config.yaml
encoder_arch: "mobilenet_v1"
model: "image denoising autoencoder"
dataset: "regions of photos with short descriptions (Visual Genome)"
train_examples: 203450
image_size: 32
crop_scale_min: 0.5
horizontal_flip: true
translate: 0.12
rotation_deg: 10
color_jitter: 0.2
bottleneck: "denoising"
downsampling_factor: 8
encoder_norm: "batchnorm"
encoder_activation: "relu"
encoder_depths: [2, 2, 2, 2]
encoder_kernel_size: 5
encoder_stem: "deep"
encoder_widths: [96, 160, 288, 512]
loss: "mse"
latent_channels: 4
decoder_norm: "batchnorm"
decoder_activation: "leaky_relu"
decoder_widths: [32, 64, 64, 64]
decoder_blocks_per_level: 1
decoder_block: "basic"
decoder_dropout: 0.05
decoder_attention: false
decoder_upsampling: "transposed_conv"
init: "trunc_normal_002"
residual_init: "scaled_by_depth"
optimizer: "soap"
beta2: 0.99
lr: 0.0036
beta1: 0.95
shampoo_beta: 0.95
eps: 1e-08
precondition_frequency: 10
max_precond_dim: 1024
merge_dims: false
one_sided: false
adamw_lr_other_params: 0.0022
grad_clip: 0.5
steps: 8000
batch_size: 128
epochs: 5.0
lr_schedule: "linear"
final_lr_fraction: 0.01
warmup_steps: 240
weight_decay: 0.3
adamw_weight_decay_other_params: 0.01
Rows from block 2 of the encoder of a small image denoising autoencoder, named by matrix and row number. Each number is 128 + 32 x the weight over its row's rms, rounded and kept within 0 to 255. All counts start at 0.
After each channel's rows are labels from the 100 images, of 14976, where the channel reaches its highest value: "patch colour" is the nearest of a few named colours to the mean colour under the peak. Only what is clearly more common there than usual is listed. The data: regions of photos with short descriptions (Visual Genome). In brackets: how many of the 100, against the usual share in percent.
# conv: pointwise conv (encoder.blocks.2.conv.weight, 160x96x1x1), inputs 0-95

conv.133 [155 113 121 151 110  88 119 233 151 139 111 131 138 105 130 182 154 141 159 132 163 134  98 163 107 129  65  90 129 169 144  81 119 132 116 111 111 158  89 111 107 134 114  86 159 129 145 122 115  96 126 165 152 106 111 122 149 115 140 134 149 186 157 140 158  92 120 148 129 144 107 203 194 129 210 128  83  71 157 114 119 150 161 142 123 110  88 111  88  85 121 192 218 132  97 141]
patch colour: white (41 vs 6.4); yellow (32 vs 0.6)

conv.30 [132 145 140 122 129 117 140  75  97 156 128 126 123 118  80 119 124 133  99  75 169 118 130 108 135 110 101 133  99 133 120 113 160 102 161 152 196 113  71 142  99 108  61 153  99 162 111  35 157 102 128 189  78 172 149 162 195 191  72 149 134 126 152 116 157 192 141  76 111 169 146 122 123  95 119 137 130 178 110 127 145 132 149 165 142 147  99 161 142 103 149 119  37 100 120 134]
patch colour: black (94 vs 14.2)

conv.23 [121 124 117 220  75 147 142 117 137 149 142 117 172 154  83 130 120  90 105 139  91 117 121 136 157 118 174 105 134 128 109 131 108 117 131 168  90  76 127 106 100 121 200 133 179 138 138 141 131 148 125  74  93  89  93 156 130 155 170 122 126 183 129 139 210  83 121 146 159  74 111 130 152 136  81 127 183 116  87 243 146 121 140 129 102 142 145 138 143 122 166  94  82 103 103 160]
patch colour: black (70 vs 14.2)

conv.136 [134 164 166 145  52 111 131 164 116 132  99 140 118 107  99  90 106 175 125 123 178 117 130 160 108 129 129 142 102  84  98 129 120 127 155 183 141  82 132 135 103 100 112 102 146 169  66 115 139 122 105  82 252 143 146 139 108 141 128 102 127  95 122 125 132 131 133 129 106 157 105 169 129 170 141  97 143 140 195 124 148  61 140  99  93 139 143 175 125 120 121 108  88 218 207 146]
patch colour: white (98 vs 6.4)

conv.117 [147 112  98 139 131 171 101  98  81 124 114 120 104 120 114 107 122 162 145  37 162 189 161 145 132 130  87 196 148 105 141 153  99 119 139 136 183 114 139  74 139 100 105 110 103  97  91  90 157  79 134 140 138 186 157 157 136  98 117 167 126 126 153 150 163  80 119 102 135 133 158  86 144 113  96 103 120  83 127 184 139 149 158 108 140 114 125 213  99 243 153 141 125 142 136 110]
patch colour: black (100 vs 14.2)

conv.70 [183 210 145 138 124 168 137 135 109 131 104 108 166 149 141  95 128 103 212 126 134 130 148  90 111 160 141 119 103 142 132 108 107 150 152  62 101 121 125  66 197 138 142  73 107 113  92 155 196 156 154  53 136 100  99 113  80 133  61 167 118 142 156 131  85 142 131 109 141 122 104  96 112 131 194 124 169 155 158 149 135 136 194  97 110 175 136 112 114 160 158 135  86 116 116 130]
patch colour: black (100 vs 14.2)

conv.89 [151 150 106  75 130  82 204 145 119 106 158 135  73 112 139 136  50 119 145 173 138 160  72 111 137 187  71 111 143 162 128 133  72 144 137 156 159 164 121  91 150 120 114 197 150 132 136  51 136 127 175 154 116 112 121 124 159  90 108  93 166  80  98 142 116 119  88 163 119 116 137 118 141 130 109 117  85 171 110  83 128 100 115  43 135 132 108 120 149 165 164 193 110 148 120 126]
patch colour: black (44 vs 14.2)

conv.29 [152  68 112 125 105  92  69 131 143  80 104 180 136  85 170 128  94 142 190  96 125 125  82 100 142 143  98 132  88 123 116 152 139 165 150 124 130 100  64 117 130 119 149 135 137 120 162 145 107 112 147 135 144 126 125 165  81  83  93 131 131 131  78 154 106 168  89 161 115 107  82  60 129 132 153 129 123  81 181 118 113 154 159 144 152 153  71 176 130 186 111 221  65 152 167 106]
patch colour: black (71 vs 14.2)

conv.147 [116 135 161 128 164 149  51  64 104 147 190 127 185  90 120 177 172 194 130 145  75 119 116 142 147 174 214 122 133 192 141 137 121 124 129 150 121  89 147 124 156 125 156 215 138 145 130 199 148 156 113 166 155 125 128 136 102 142  97 137 129 153  91 135 154 113 123 152 144 135 127 109 166 117 149 135 211  94 174 136 113 125 137 126 139 160 163 165  85 127  89 109 119  88 150 128]
patch colour: black (46 vs 14.2)

conv.35 [125 108  93 106  95 113 106 159 223 154 106 115 152 117 165  98 132 158 105  94 157  73 113  98 154 123 123 119 122  74 149 147 145 171  96 107 129  96 119 101 120 131 147 169 161 151 149  74 155 194 160 188  87 107  95 137  78 143 106 189 176 166 135 189 161  74 158  74 127 115 157 153 140 147  82 100 115  39 130 159 109 131 127 148 136 109 136 143 116 118 128 176  93 150 124 145]
patch colour: white (71 vs 6.4)

conv.5 [123 149 134 131 148 119 194 114 127 108 116 111  85  93  99 141 117 115 155  88 121 143 120 153 155  91 184 147 255  86 136 123 157 155  79  78 139 137 173 112 104 116 108 106 134 137 138 134 120 113 109 163 124 125 118 141 153 145 143 185 149 140 147  98 134 202 106 113 155 123 137 100 124 152  85 188 234 118  91 116 106  90 157 102 176 118 152 105 135 102 141 111 136 146 125 144]
patch colour: black (58 vs 14.2)

conv.64 [136 130 133 108 135 152 164 107 146 144 152 122 120  87 133 153 135 131  84 171 163 123 133 130 104 125 142 163 116 136 124 108 173 149 102 187 163 133 164 139 127 189 108 143 153  73 145  98 143 206 125 138  77 169 143  55 135 103 134 144  91 104 156 124 230 161 119 131 169 117 197 184 185 193  90  90 133 141 106 134 116 131 116  78 157 120 105  74  94  98 119  89 166 132 155 122]
patch colour: white (43 vs 6.4)

conv.51 [ 90  78 140  82 212 140 143 141  94 148 130 135 106 104  69 115 147 170 129 113 207  90 115 115 118 183 142 118 123 165 133 143 177  88 127 147  86 196  59 143 184 111 189 164 172 164 141 158 117 102 123  84 142 167 166 179 148 157 128 134 138 127 142 148 110 106 168 191 112 126 112  95 151 130  71  94 178 123 160  97 150 146 155 149 135 138 142  83 132 115 154 109 137 116 104 121]
patch colour: black (87 vs 14.2)

conv.77 [103 122 131 117 132 152 246  63 137 134 143 130 145 118 145 136  60 116 129 126 166 122 104 160 110 144 153  42 161 108 142 130 110 132 134 117 137 139 149 112 118  99 138 118 178 114 141 146 134 142 105 162 171 142 100  79  64 140  84 181 132 136  99 123 119 123 132 112  98 124 122 126  99 183 120 145 112 237 115  87 126 125 204 107 116  64 149 137 175 124 143 180 126 101 123 132]
patch colour: black (100 vs 14.2)

conv.14 [118  97 116 194 131 195  33 132  99 139 160  72 163 153 102 144 114 120 103  97  86 159  93 179 143  78 131 168 137 136 199 149 153 116 148 140 132 126 149  96 110 104 150  92 142 163 159 108 128 169 130 152 150  95 165 171 108 174 219 163 160 133 198  87 140 119 127 132 134 103 110 136 103 166 111 112 120 107 143  94  97 160  78 150 166 117 131 142 113  79 149  95 114 110 136 109]
patch colour: black (62 vs 14.2)

conv.128 [167  96 166 142 105 166 143 116 121 128  75 159 174 134 141 120 107 133 107 133 126 115 126 134 114 123 104 150 149  82 111 113 130 137 128 151 151  26  94 126 120 101  63  69 184 141 149  93 205 135 105  97 117 178 109 142 119 215 119 111 145 151  81 122 102 190 157 114 111 114 133 118 105 128 119 137 129  76 135 150 126 143 172  37  79  81 118 183 113 102 132 138  94 145  93 142]
patch colour: black (97 vs 14.2)

conv.132 [193 204 106 163 128 136 154 106 122 129 141  81 131 131  61  83 146 126 107 164 106 150 135 115 158 226 175 134 119 118 147 107 107 120 121  59 151 145 199  87 164 151 125 113 184 141 144 108 141 132 139 132 139  78 148 137  71 132 129 166 113  97 144 127  55 114 147  79 155 120 117 118 119 133 115 131 137 143 130 180 112 132 127 144  67 134 156 209 107 144 182 111 131 146  83 139]
patch colour: black (92 vs 14.2)

conv.52 [119  76 156 156 104 170 121  84 157 180  95 107 134  65 147 173 141 166  91 168 100 160 128 143 134 151 171 130 122 177  93 136  99 115 124 134 135 122  92 109 128 123 165  70 162 106 207 118 147 131 132  79 157  88 183 170 107 167 163 180 122 126 134 128  76  72 173 126 117 132 170  99 141 121 113 123 181 142 162 132  93 150  99 131 190 161 168  95  92 127 151  94 108  79  84 157]
patch colour: black (56 vs 14.2)

conv.41 [136 132 154 120 155 101 143 124  97 135 154 124 124 100 160 155 143 159  73 148  78 181 102 150 104 111 103 127 135 110 134 109  94 143  81 145 140 133  37 138 148  94 159 120  96 122 180 146 166 159 106 185 117 171  93 158 163 209 188 198 159 132 182 137 137 139 151 120 113 134 158 166 117 106 125 118 177  65 178 144 108 127 171 175 100 100  98 132 117 102  93  94  87 123  66 128]
patch colour: black (81 vs 14.2)

conv.79 [161 120 136 102  90 116 146 135 191 118 116 109 177 171 143 139  97 156 151 148  99 192  96 139  81 156 107 159 134 116 111 152 106 150 136 131 132 146 125 137 112 128 133 132 144 124 153 114 130 157 124 133 112 114  83 112  81 105 149 108 160 229 101 124 152  91  83 136 131 190 132 139 176 149 125 134 162 137 161  92  74 153 138 100 117 108 135  85 142 255 162 139 126 164 106 128]
patch colour: black (77 vs 14.2)

conv.8 [193 111 104 153 108 139 131 105 122 138  88 146 113 122 146 160 104 102 170 122 121 102 117 121 109  64 107 143 167 144 154 155 141 127 138  48 128 191 160 157 148 167 125 120 135 132  93 102  82 141 155 173 185 120 116 107 185 115 216 189 124 111  84 121 113 160 146 113 102 145 118 158 127 130 103 101 105 241 109 120 150 137 176 122 119 106 126 180 144 141 106 199 144  92 112 114]
patch colour: black (100 vs 14.2)

conv.7 [152 155  99 136 138 115 118 129 104 142  95 120 155 126  88 141 140 141 158 149 153 165 121 150 147 138 155 120 118  76 159 108 115 128 102 129 128  71  30 103 155 112 182 151 128 107 161 207 177 141 102 144 121  46 116 146  33 154 127 118 132 154 142  88 115 103 135 121 103  90 156 112  79 159 131 132 119  95 191 187 143  82  97 132 119 148  70  75 161 131 185 124 140 154 109 157]
patch colour: black (100 vs 14.2)

conv.25 [109 151 125 134  91 195 155 153 137 154  90 124 186  78 109 134 165  91 111 105 192 186 114 120 158 137 162  82  58 158 170 121 165 147 124 138 131 152 213 127 141 120 169 125 142 169  96 122  67 176  97  94 129 157 121 121 131  99 131  72  66 194 120 143 175 180 121 106 135 124 114 134 105 139 145 147 128  98 171 119  99 130  60 134 121 145 105 104 145 185 159 138 140 146 121 139]
patch colour: black (99 vs 14.2)

conv.94 [111 143 141 151 137 122  81 161 112 116  98 126 126 126 128 158 146 138 195 154 187 154 117 144 138 111 132  99  87 134 142 134 139 141 175  99  82  66  90 106 130 121 164 119 140 138 140 193  77 132 129 145 151 149 147 144  64 122  81 135 139 139 119 149  77  93  69 139 147 171 114 136 182 105 236 112 138 116 223 128 114 135 170 153 102 137 109  75 126 118  68 193 114 126 116 130]
patch colour: black (100 vs 14.2)

conv.80 [136  47  78 128 149 132 143 119 140 161 155 167 117 145 153 124  94 127  90 147 128 143 119 135  89  62 112 148 107  54 148 142 159 129 109 151 145  85 125 188 153  91 100 111 104 126 120 120 134 152  91 131 149  99 105 110 166 163 195 158 120 106 137 116 173 134 166 126 133  99  92 144 125  99 198 154 111 219  70 100 124 189 149 118 116 112 150 116 173 150  81 100  90  91 106  65]
patch colour: black (93 vs 14.2)

conv.71 [128  62 144 117 131 171 143  60 125 140 145 132 117 126 130 160 142 121 124 150 143 216 160 110 118 132  67 169 174 215 213 126 145 100  96 131  79 122 122 137 143 154 121 129 157  65 102 111 127 136 116 129  82  78 159 130 156 140 118 129  92 226 123 139 142 118 160 121 185 148 149 171 140 110 120 127 135 144 144 116 141 113  92 176 132 103 170 140 139 116 164  85  88 155  82 151]
patch colour: black (88 vs 14.2)

conv.142 [184  89 156  70  97 165 143 105  91 119 156  89 108 149 140 100 194 163 166 107 117 123 136 130 124  99 113 120 118 180  97 111 122 156  85 154 121  99  45 105 133 117 120 184 114  97 158 132 140 115 138 137  87 137 164  97  84 148  33 136 144 106  62 138 120 158 113  91  85  99 176 125  95 180  69 134 158  93 116 148 130 111 125 115 147 140 140 118 107 173  48 141 133 158 104 157]
patch colour: black (36 vs 14.2)

conv.122 [219 127 108 129 120  85 195  85 133 125 151 133 121 147 109 107 123 119 158  37 135 126 155 109 145 187  84 112  89 130 128 166 130 146  91  87 114 153  49 114 157 143 155 109 163 100 115 175 162 129 131 171 111 101 150  92 149 207 107 101 130 103 115 115 116 120 150 140 127 143 108 172 105 126 108 147 153 133 156 130 124  67 210 147 132 148 121  91 110 173  92 178  95  86 106 134]
patch colour: black (100 vs 14.2)

conv.116 [107 171 167 125 106 145  96 100  82 151 129 119 180 101 160 135 161 144 105 240 118 143 117 136 138 177 142 101 158  95  65 137 137 100 145 160 130 157  38 115 131 100  61 141 137 109 175  92 110 121 139 105 153  83 141 130 125 153  96 115  86 156  75 135 183 159 149 116 107 113 122  93 111 153 113 126 160 167 152  93 147  83 208 136 127 189 136  93 115 152 104 106 112 129 105 117]
patch colour: black (44 vs 14.2); red (41 vs 0.9)

conv.98 [ 90  96 126  94 124 202 140 157 132 145  95 150 116  80 153 124 123 120 136  99 104 138  93 136 129  63  93 159  89  73 106 121 171 153 128 147 147 137 140 111 114  84 127 146 132 168 160  46 106  92 124  96 118 121 152 120 102 185 133 120 146 142 221 127 221 140  83 114  50 156 142 162 108 107 125  88 140 172 158 159 116 126 134 156 107 139 130 210 107 139 150 101 122 125 115 148]
patch colour: black (71 vs 14.2)

conv.34 [182 148 131 138 165 115 150 152 137 139  89 172 106 125 124 110 112  97 170 114 183 115 111 126  98 167 115 119 132 150 155 164 141 152 146 148 128  85 125 128 126 105  97  99 147  96 163 114 105 128 158 129 150  65 144 133 135 130 141 124  70 116 114 123 126 151  85 114 115 149 127  81 166  60  99 108 101  21  87 175 105 139  29  69 122 135 149  83 124 135 122 181 147 194 103 192]
patch colour: black (89 vs 14.2)