{
  "model": "image denoising autoencoder",
  "dataset": "regions of photos with short descriptions (Visual Genome)",
  "train_examples": 203450,
  "image_size": 32,
  "crop_scale_min": 0.5,
  "horizontal_flip": true,
  "translate": 0.12,
  "rotation_deg": 10,
  "color_jitter": 0.2,
  "bottleneck": "denoising",
  "downsampling_factor": 8,
  "encoder_arch": "mobilenet_v1",
  "encoder_norm": "batchnorm",
  "encoder_activation": "relu",
  "encoder_depths": [2, 2, 2, 2],
  "encoder_kernel_size": 5,
  "encoder_stem": "deep",
  "encoder_widths": [96, 160, 288, 512],
  "loss": "mse",
  "latent_channels": 4,
  "decoder_norm": "batchnorm",
  "decoder_activation": "leaky_relu",
  "decoder_widths": [32, 64, 64, 64],
  "decoder_blocks_per_level": 1,
  "decoder_block": "basic",
  "decoder_dropout": 0.05,
  "decoder_attention": false,
  "decoder_upsampling": "transposed_conv",
  "init": "trunc_normal_002",
  "residual_init": "scaled_by_depth",
  "optimizer": "soap",
  "beta2": 0.99,
  "lr": 0.0036,
  "beta1": 0.95,
  "shampoo_beta": 0.95,
  "eps": 1e-08,
  "precondition_frequency": 10,
  "max_precond_dim": 1024,
  "merge_dims": false,
  "one_sided": false,
  "adamw_lr_other_params": 0.0022,
  "grad_clip": 0.5,
  "steps": 8000,
  "batch_size": 128,
  "epochs": 5.0,
  "lr_schedule": "linear",
  "final_lr_fraction": 0.01,
  "warmup_steps": 240,
  "weight_decay": 0.3,
  "adamw_weight_decay_other_params": 0.01
}
Rows from block 6 of the encoder, named by matrix and row number. Each number is 500 + 40 x the weight over its row's rms, rounded and kept within 0 to 999. All counts start at 0. Numbers have three digits each. After the name is the row's rms in percent of the matrix's.
# conv: pointwise conv (encoder.blocks.6.conv.weight, 512x288x1x1), inputs 116-173
conv.68 083:469523526518540488560482518346530466546473569458513462546446475523483491485473474526572616495528496553498460513498470495483495511509484525510478530464467536461569497533433476
conv.69 097:484439508510486505499488499453428518518492502504522521522437522511526515585500508466513508504518475518543608547505567480486496506505497478475447472521567508451512507485458511
conv.70 094:522518573469567515438462412583500498555521410519509515449532549534522487439453530464464496491485484548484553551457424545485460454491491475522437466450527545514516504476402482
conv.71 115:464477469515492512528493502538510597504521460457500471542535423445493517494512456553511540461582514494488496473551475386503523537513510467519454548503467498551511499431568498
conv.72 104:536489492520470437479512461543444580475458466502424576491537494516499471491467452501576475592498467477507614478528522467535518561465537459509531461466499495456484474458510501
conv.73 068:508487533556525480401478585501457482526505516491508510562448530479510439520525508503543569438482525512505524505422587484421521459486544538499421584519562518473493521484478431
conv.74 110:498523532526521476527512583449528492496505517533516462518395501554488476543564559519493488497494489519506455523471518535541472513511531505463528450512483499829508479460495511
conv.75 115:513521600522531462427424501549410542519531429587479515555473495512529502489509492476518404535537483548529414513510502509499503434518554506453477510499499516494446476467491452
conv.76 115:485531426484461523440530577553429501521525444593444577554462538470486505499558484442461488488603579513462453463511404509506439497495475528461511512482453487370493480478488509
conv.77 049:525564510340558452512483525465452489532458476536509507522450530537478544479482482612517527439526495496521525531461473541468529513544485444531522494444543527523564524567536419
conv.78 065:514432490473503450507496547500510496550470412487592460463462481544481537503514510461489536541487496505546544514508446445480499533542491520552533551565488515433540511471501527
conv.79 114:440492486438460574581444512502587579567549463471476542479557497486508496459496467538520490497525566490501506533450469430485408578506443551496507521439511497472527527472502447
conv.80 112:489442537506484462421471510521456469527409461518570552542361480524500496499532507551490398540421411482577471565448466491451517515504490474487462511566506485452493433525537442
conv.81 094:490547538433468583478492467474503482520488479494494546509488474425516532426502539537696519509493466475466528585485524520479466524465536508486542498505498474499514476438531436
conv.82 104:526437569521481478445399500467525484523521388532520502484484567415531501469488548464512467530555476506481560503558517431464466452608503485440552498527458522436498491474493461
conv.83 123:552525447477490502527476484536455466470498523573506474517545474524469471551503507464500527496524503532560479526364522507469501453476433548491514449453477557487493544441487479
conv.84 097:519538505507491499502462422468465463552480499496466507524421513480525468473496566477535511533498455507459548614540505521531478546430523512552504602570495549412478534454445494
conv.85 104:511486498485438501536404469522520468515499469527494518425496435533509422501537492544420520506454518512500595536573482529547472563502451480490429457533582477495481401437487456
conv.86 118:497513482507528493428500515442434433490482477518470463503472534531464459499485394571457464545521547524478463391496502525559505408515499516493519519460525534510482469464511494
conv.87 071:506483510514433473453507503446489555545507470534496536473531470394472481537488546534555506462540504547440461560471500498498511543488473496501541513510490529470519510417508459
conv.88 131:512517305481506466441494435494558469522500457462522467474456515497457487498512527492479480486505463521518514462522496496482545408437428498466529522559517542558499448473496495
conv.89 106:514497543501501477466467532428479481548505496530531485486479494547471522496510519493489538537400509550570531524509412465489515446540506464523499514548502484589456485547558502
conv.90 124:537498384432491477470493569445513450472442401470486457506498520495536577426508539529473466540506495488501501525512473637452533367487447567497537489506524468531517597527472491
conv.91 095:495473528461469462443591506505492472484539482570553464513540500495470428552483604468558553543509523503505427418510530469482473523499475506460486460517502533505448520529463524
conv.92 102:487540443457534511488469545420525472496514471495477482465531444520501492509478530517461525460470487522473545557476417482496524462505509511579519522586458453522470543395529497
conv.93 108:504523529486493495451575511432462519469474478494539481508514424544453509461519462514504513501495457527521440539479522504536511444466586466536494508468507511396496444475514477
conv.94 101:513520526443514472489437543461546515526527471514506449493552558521449513511498477517552536509525551551468493497481414503456447541482479557500447530527573475575519477480555525
conv.95 105:495480456479500533462555517529428421510444573496444510461412512519555512476507547497505533530475555536446559507485546494490510537462512495535527522434499499509509537488556502
conv.96 064:534486535489537525538521454539531498431482455482578528562494494590531528450512487493556506538469492531505571536509562492508462457485480504492505508480493533463454485497498527
conv.97 057:500495501565435490455467494513449460541528540587445524512512523496483518455589553505499487487496524559504492570592433518497480486528487499513533507520473554484503495512461432
conv.98 079:507540562505500482469541522523461505539491569455497474492537484504608489498468473547535465410448483477501486413535527429508508501489484441568473561513523498411435523483522545
conv.99 080:436447449434451534422517568535528486496488497521455446571499523525604510530521487565492487488506462504493486571517524540458566495485425552482502479441505510486484512510492547
conv.100 110:475524546449498516539496513465539460548500527553482531529566556533487490513461515494524599535431482491477472551419508544456570457492500537497498504570523492431520563445454514
conv.101 092:498541423433478488507503505342504437522513517475496441489521565516475514584485602484524588494433528495556533507540518537495489467534388546507464471544452475508501599548539547
conv.102 110:458486508508505501545482494513505517522523521501460439458553490497528482515484474448520485498522556428493519501471465500510490559473548435551454524557469492472445517540499542
conv.103 116:508457586495505514581498506505471615445495495446508472545517427521552525534479433546457502527458526484507478454520506468461438525488483474479487448495543504557490511565503467
conv.104 105:525514542513514518459495476427511443573492529511459475485447573592528451468521472513492459710447487498531409459445480469460511474544485532499510490483545522545502535513470534
conv.105 119:486519455536469443511500521559470469491508431514493521490544478483503488459456535486482488453482496484492527536487463562449475558455487489502530581388517426520522523459491499
conv.106 124:472506489521525498482531474525483471536500558511493454555495551532445487456544468520560534507525501448480584566578494538504482565479520528504475489530535445498517494474500499
conv.107 125:504478452467496491479475538510531477542515493533465497468437545481441488493499567477460515510546491514476515527539486529447470368492479508575473422474509527540512506446500536
conv.108 113:477503480518482484482492457527516496490429519547497503561482548504488477549527513551431459530537525505503559476524486465498520555495529499551472629528501506528439508507561502
conv.109 089:545493445534504505603494405478543510524494470521535474593490459526503471442538516472476511548464481506474460485483479501486513454456544472504520550497493452535505519595473497
conv.110 101:432545508540502544469565472536424552633549480494526425503473452444467472435461511425551470489541535488513439530547566518442490475493527514493499526557469590459490509495516481
conv.111 131:514506455464488483505517505508501428488454498443500466527461457522479466516497447526527430519571474451479497531514513638543524448476597595505519479487544462466494397455491492
conv.112 107:509545467486544437486495539432480496549478510475536422465448485480547498527535516507440482537420525503503485558602533488506469443494530410446525483482559617498521458487438506
conv.113 102:513477462461479605469492522530569533503478489459458392427454461519554498427438549445529446518502519466501483516506450528524470508503547506542516455496531483481540520518658531
conv.114 135:537452340535494452472450510464540493536493533545536460513396552464454557458489544533489509456537506528475501557507494526479438440452399478501495499520497505502501516575486493
conv.115 114:538531507453527559442512448531429506521512455532456506526501418551492542518523433486547537527482555477539485437578513548461502490492474545489514555535489592521531480420495516
conv.116 105:525476496384584498464410540455509497516512583507440453487432523466492522503528492494551491435511472521529513511484474514485496537518474481498461512471520599453434465511455475
conv.117 073:476487489506498455521519544506513508495536498513468567526520470496489524479453492502488484489480503516515505597458519487424492477541545501549457499542484484519499504522503517
conv.118 101:459489499544453461544504534478549473587492513481445542463494441487545451545497491482476512453369504503534486448523439607471536578469504508510531556542509486525493411523467482
conv.119 149:500515503532497413452516517498466525477532485476504526497526439533499496436521443489536490482485483511490515504453512468531490492484572490489481529501540485442538441439502453
conv.120 090:465509590494473499508507521537628484583495480518499537501458517489505554480502549492508534508457526455498455544544492487519519566545573484529497447492506479494486520552509534
conv.121 081:507487537492508516545497494455586466541507508495521461466458498514476499486520479471473386450529507559512510479535521496523586479490495426459455507460526467442430490514506454
conv.122 106:475448522459511465479516500519556554488481460476504498491579523429484383471553476453570430531523470491504444502514567543516519465485490525519486536503503511440478412481490521
conv.123 109:466444602529425542484494475423505455503510515514497429493520534491462554507513474494544546510618540510478522488461520495541548525425478507472528503461484444474522544583483479
conv.124 120:538455499483543507521523430492427407530546520534475508449490509503521511433488520492519548485540480501546475490511455461490553513488479534473493488548505513525491565554514528
conv.125 119:547524536483486506499490547423462465546504498512502556564413521507492501524461442473419416500516462523497469470505472527475539454520675515489492497494475533516537538513585513
conv.126 113:512442443522509577475500495577473477484544454499497460430469508499499461551548550487534502531513507563488466552467482517438552434486411531526475478500495508474524558534466497
conv.127 082:543471419500507451440455493522545538478455511557492520454542471508516443444503468573487482510465511489492549489524551504450476530478510486530538491490478474486502508488506450
conv.128 096:550487529544472461481469539474489486484497501542494504509509455480459479532530478521459434557518483549476461483481518441497518448474539538503509534512554471509484476477494439
conv.129 107:551575520585502536506464530489562573476490484503494473514494502490507518557484521495492498521482484522443569449479522502471487488575469537547598521533478481556564550504467631
conv.130 090:527509521512528486479477448488488465461503455470485460546466580488457475523441483504649523501480479544516530472481530547511511414497530498531498433497499471465439524426560513
conv.131 095:535458569510545505539527516480524545519519531502563525484544554451485477534502462493551516515375489446517475551423528461468478554527423565470553489449492483539556516460476500
conv.132 126:501508495481484485549538506535506572520518455537527518541466449509491499477440394475473442458550497533476449450527517490466531557504619519483514504480510593451510546442477455
conv.133 071:505462487532524443528450513525544533554446496512557498474520490502477514537532479468500477440491543488562475567465530504466440550524504497489566504460471520492522465577523438
conv.134 128:477463502515510484537511513496481532457462552485516499466566451519489516428465514534443526546471535511577439517500473511472476527447585473588412470476555467531499484427515475
conv.135 044:475507527405489555511590527509551539481488493466474522485474488509541460526466493587528500453517494527473509468481519485507470480551573531528569485525492445494577435558456464
conv.136 099:519535571472471444497516444536545559537497530463553520526530454485464506473536506491585523535470515540539545488478474442600457525550485545450507505464467449500388530463529456
conv.137 074:462531479450486555456496431530557460487518475494480521415467504466474485519518484533466482485488463456472475523391531514528485470527486521506529508458513444481468497498482525
conv.138 089:523489482443482517462504487480554466541496446544459502528530487532520510571504525499522488529517528474461503481447482464504461533441481521504503541469543500493478485445741545
conv.139 108:550550460525549479485475491456504484554500442444528460429486532477514435517512477491526466488449471488491438510461469559588544410484497561438532460484526469468461498467456476
conv.140 076:437474468525511554515456674525550461557487619427446478515480536472553494469500521469474557405566517491528472526489541496522535523453510526474495476481463514443530519594486564
conv.141 105:492415466493511511525504496520490498427526448491507558449500491505555524495481521437476470464526480483594408531454508497502544489458569466497511521509450564478461596478501513
conv.142 110:477526435523576535434506496562456456494421506491524538476420494471439507539529538471472490483527481514541533533457563509486498525483519498508495523466514459500545559520489512
conv.143 055:529543496438528533485534541536420527520515451452538533498501508608544468515443502455478546495489519463507442487521485503511474520447442491522511461429502562431506526539522589
conv.144 126:522470432493509492572486474488432470542485413549517587447424594503469492435508503541582506579496481468490531464544568596461481446476459540483461492559512472496467555557468492
conv.145 050:475488511449468488479550498540510510488508421510557569455479514535529502475473464503565519511510479516489481507485538454460502471555510504532438466484602592559472495553459501
conv.146 083:517557548545511481503548384478516509490457587423496470524522551415486515475525465527539475451506465486500520485517555524503528496451573532498498559546502434476493475475490485
conv.147 102:504524411562511473449461458446445531514504520519479385484457470553540511552515553500532494497546504528504536514549525509515527500505396481504442511474468543474497457501482483
conv.148 099:511504512510468530526544536508536558536515534508488503530501566536481502421526466461489494496507557506521481505475571522462484519465486535533480468549516517470517446426556485
conv.149 118:515478469525485484520479509451488477525506524535456519551579476455505529438484504457498531462501503507522445558549541538502513522517500524507483492516503501526464487502530513
conv.150 117:509531465552521539548434591412421442478560510504493466425511466494463459463480449524456601472467526542502508452481435486484490541541461457463486443555470438563474488531502559
conv.151 109:517514469536487515502469529468494477463485438447575504513461467491512528505503551550520486512514502552440482546469468475477473538485494446491490532481484548484492500502507518
conv.152 056:508476568374561481463514548505485464493566565482550509536528529479488447468463496468495501453470500537526474483600565463574499443517550434426483490443548531539528506576523503
conv.153 077:430526484479533552507510452508454397500470489450529488480498475531436536518443504488483575456513506460541505568487523442528480555530533539560496518474541391495466458508530476
conv.154 123:546479525485508464502518505496538456504473517432542545459528434423479464569531440482543459503530464457472527503424548482524477498526506587497515499477529445471512492489610515
conv.155 074:590534495562523484488561455478536488484483513468424495556522478507445504497497460492468451469537556532516493467514483417444540502483485510474417512494489460535469555530553559
conv.156 083:515490491453460560456503458533527520497485375493498521495385496464494451472500538451483434475601498482538521537513467487441535472536516448561526467444487559487497509542520525
conv.157 053:508484461507545514527534498443532495523535559548522482559475525553472527461502549478482463490527540483506533581510579445575522535578493497488510531469545483492512469491526512
conv.158 106:527488548512517522521527425476494552510458487574480471481606451499475505480547497544508577445530461516432531499570488534587544544528496548550549544474532524471509474513501495
conv.159 115:459545525461525543540461507471519535449519505534515478549550505498556507507495562459562430486535529530470409427512471527609497508531448526508478520469508455543512569533483491
conv.160 093:479482534464478446463436536530470469453459444385520521497401489501463527476473466525457486471488459497502500475475530487522561532520559459498492508472488428500481427509454481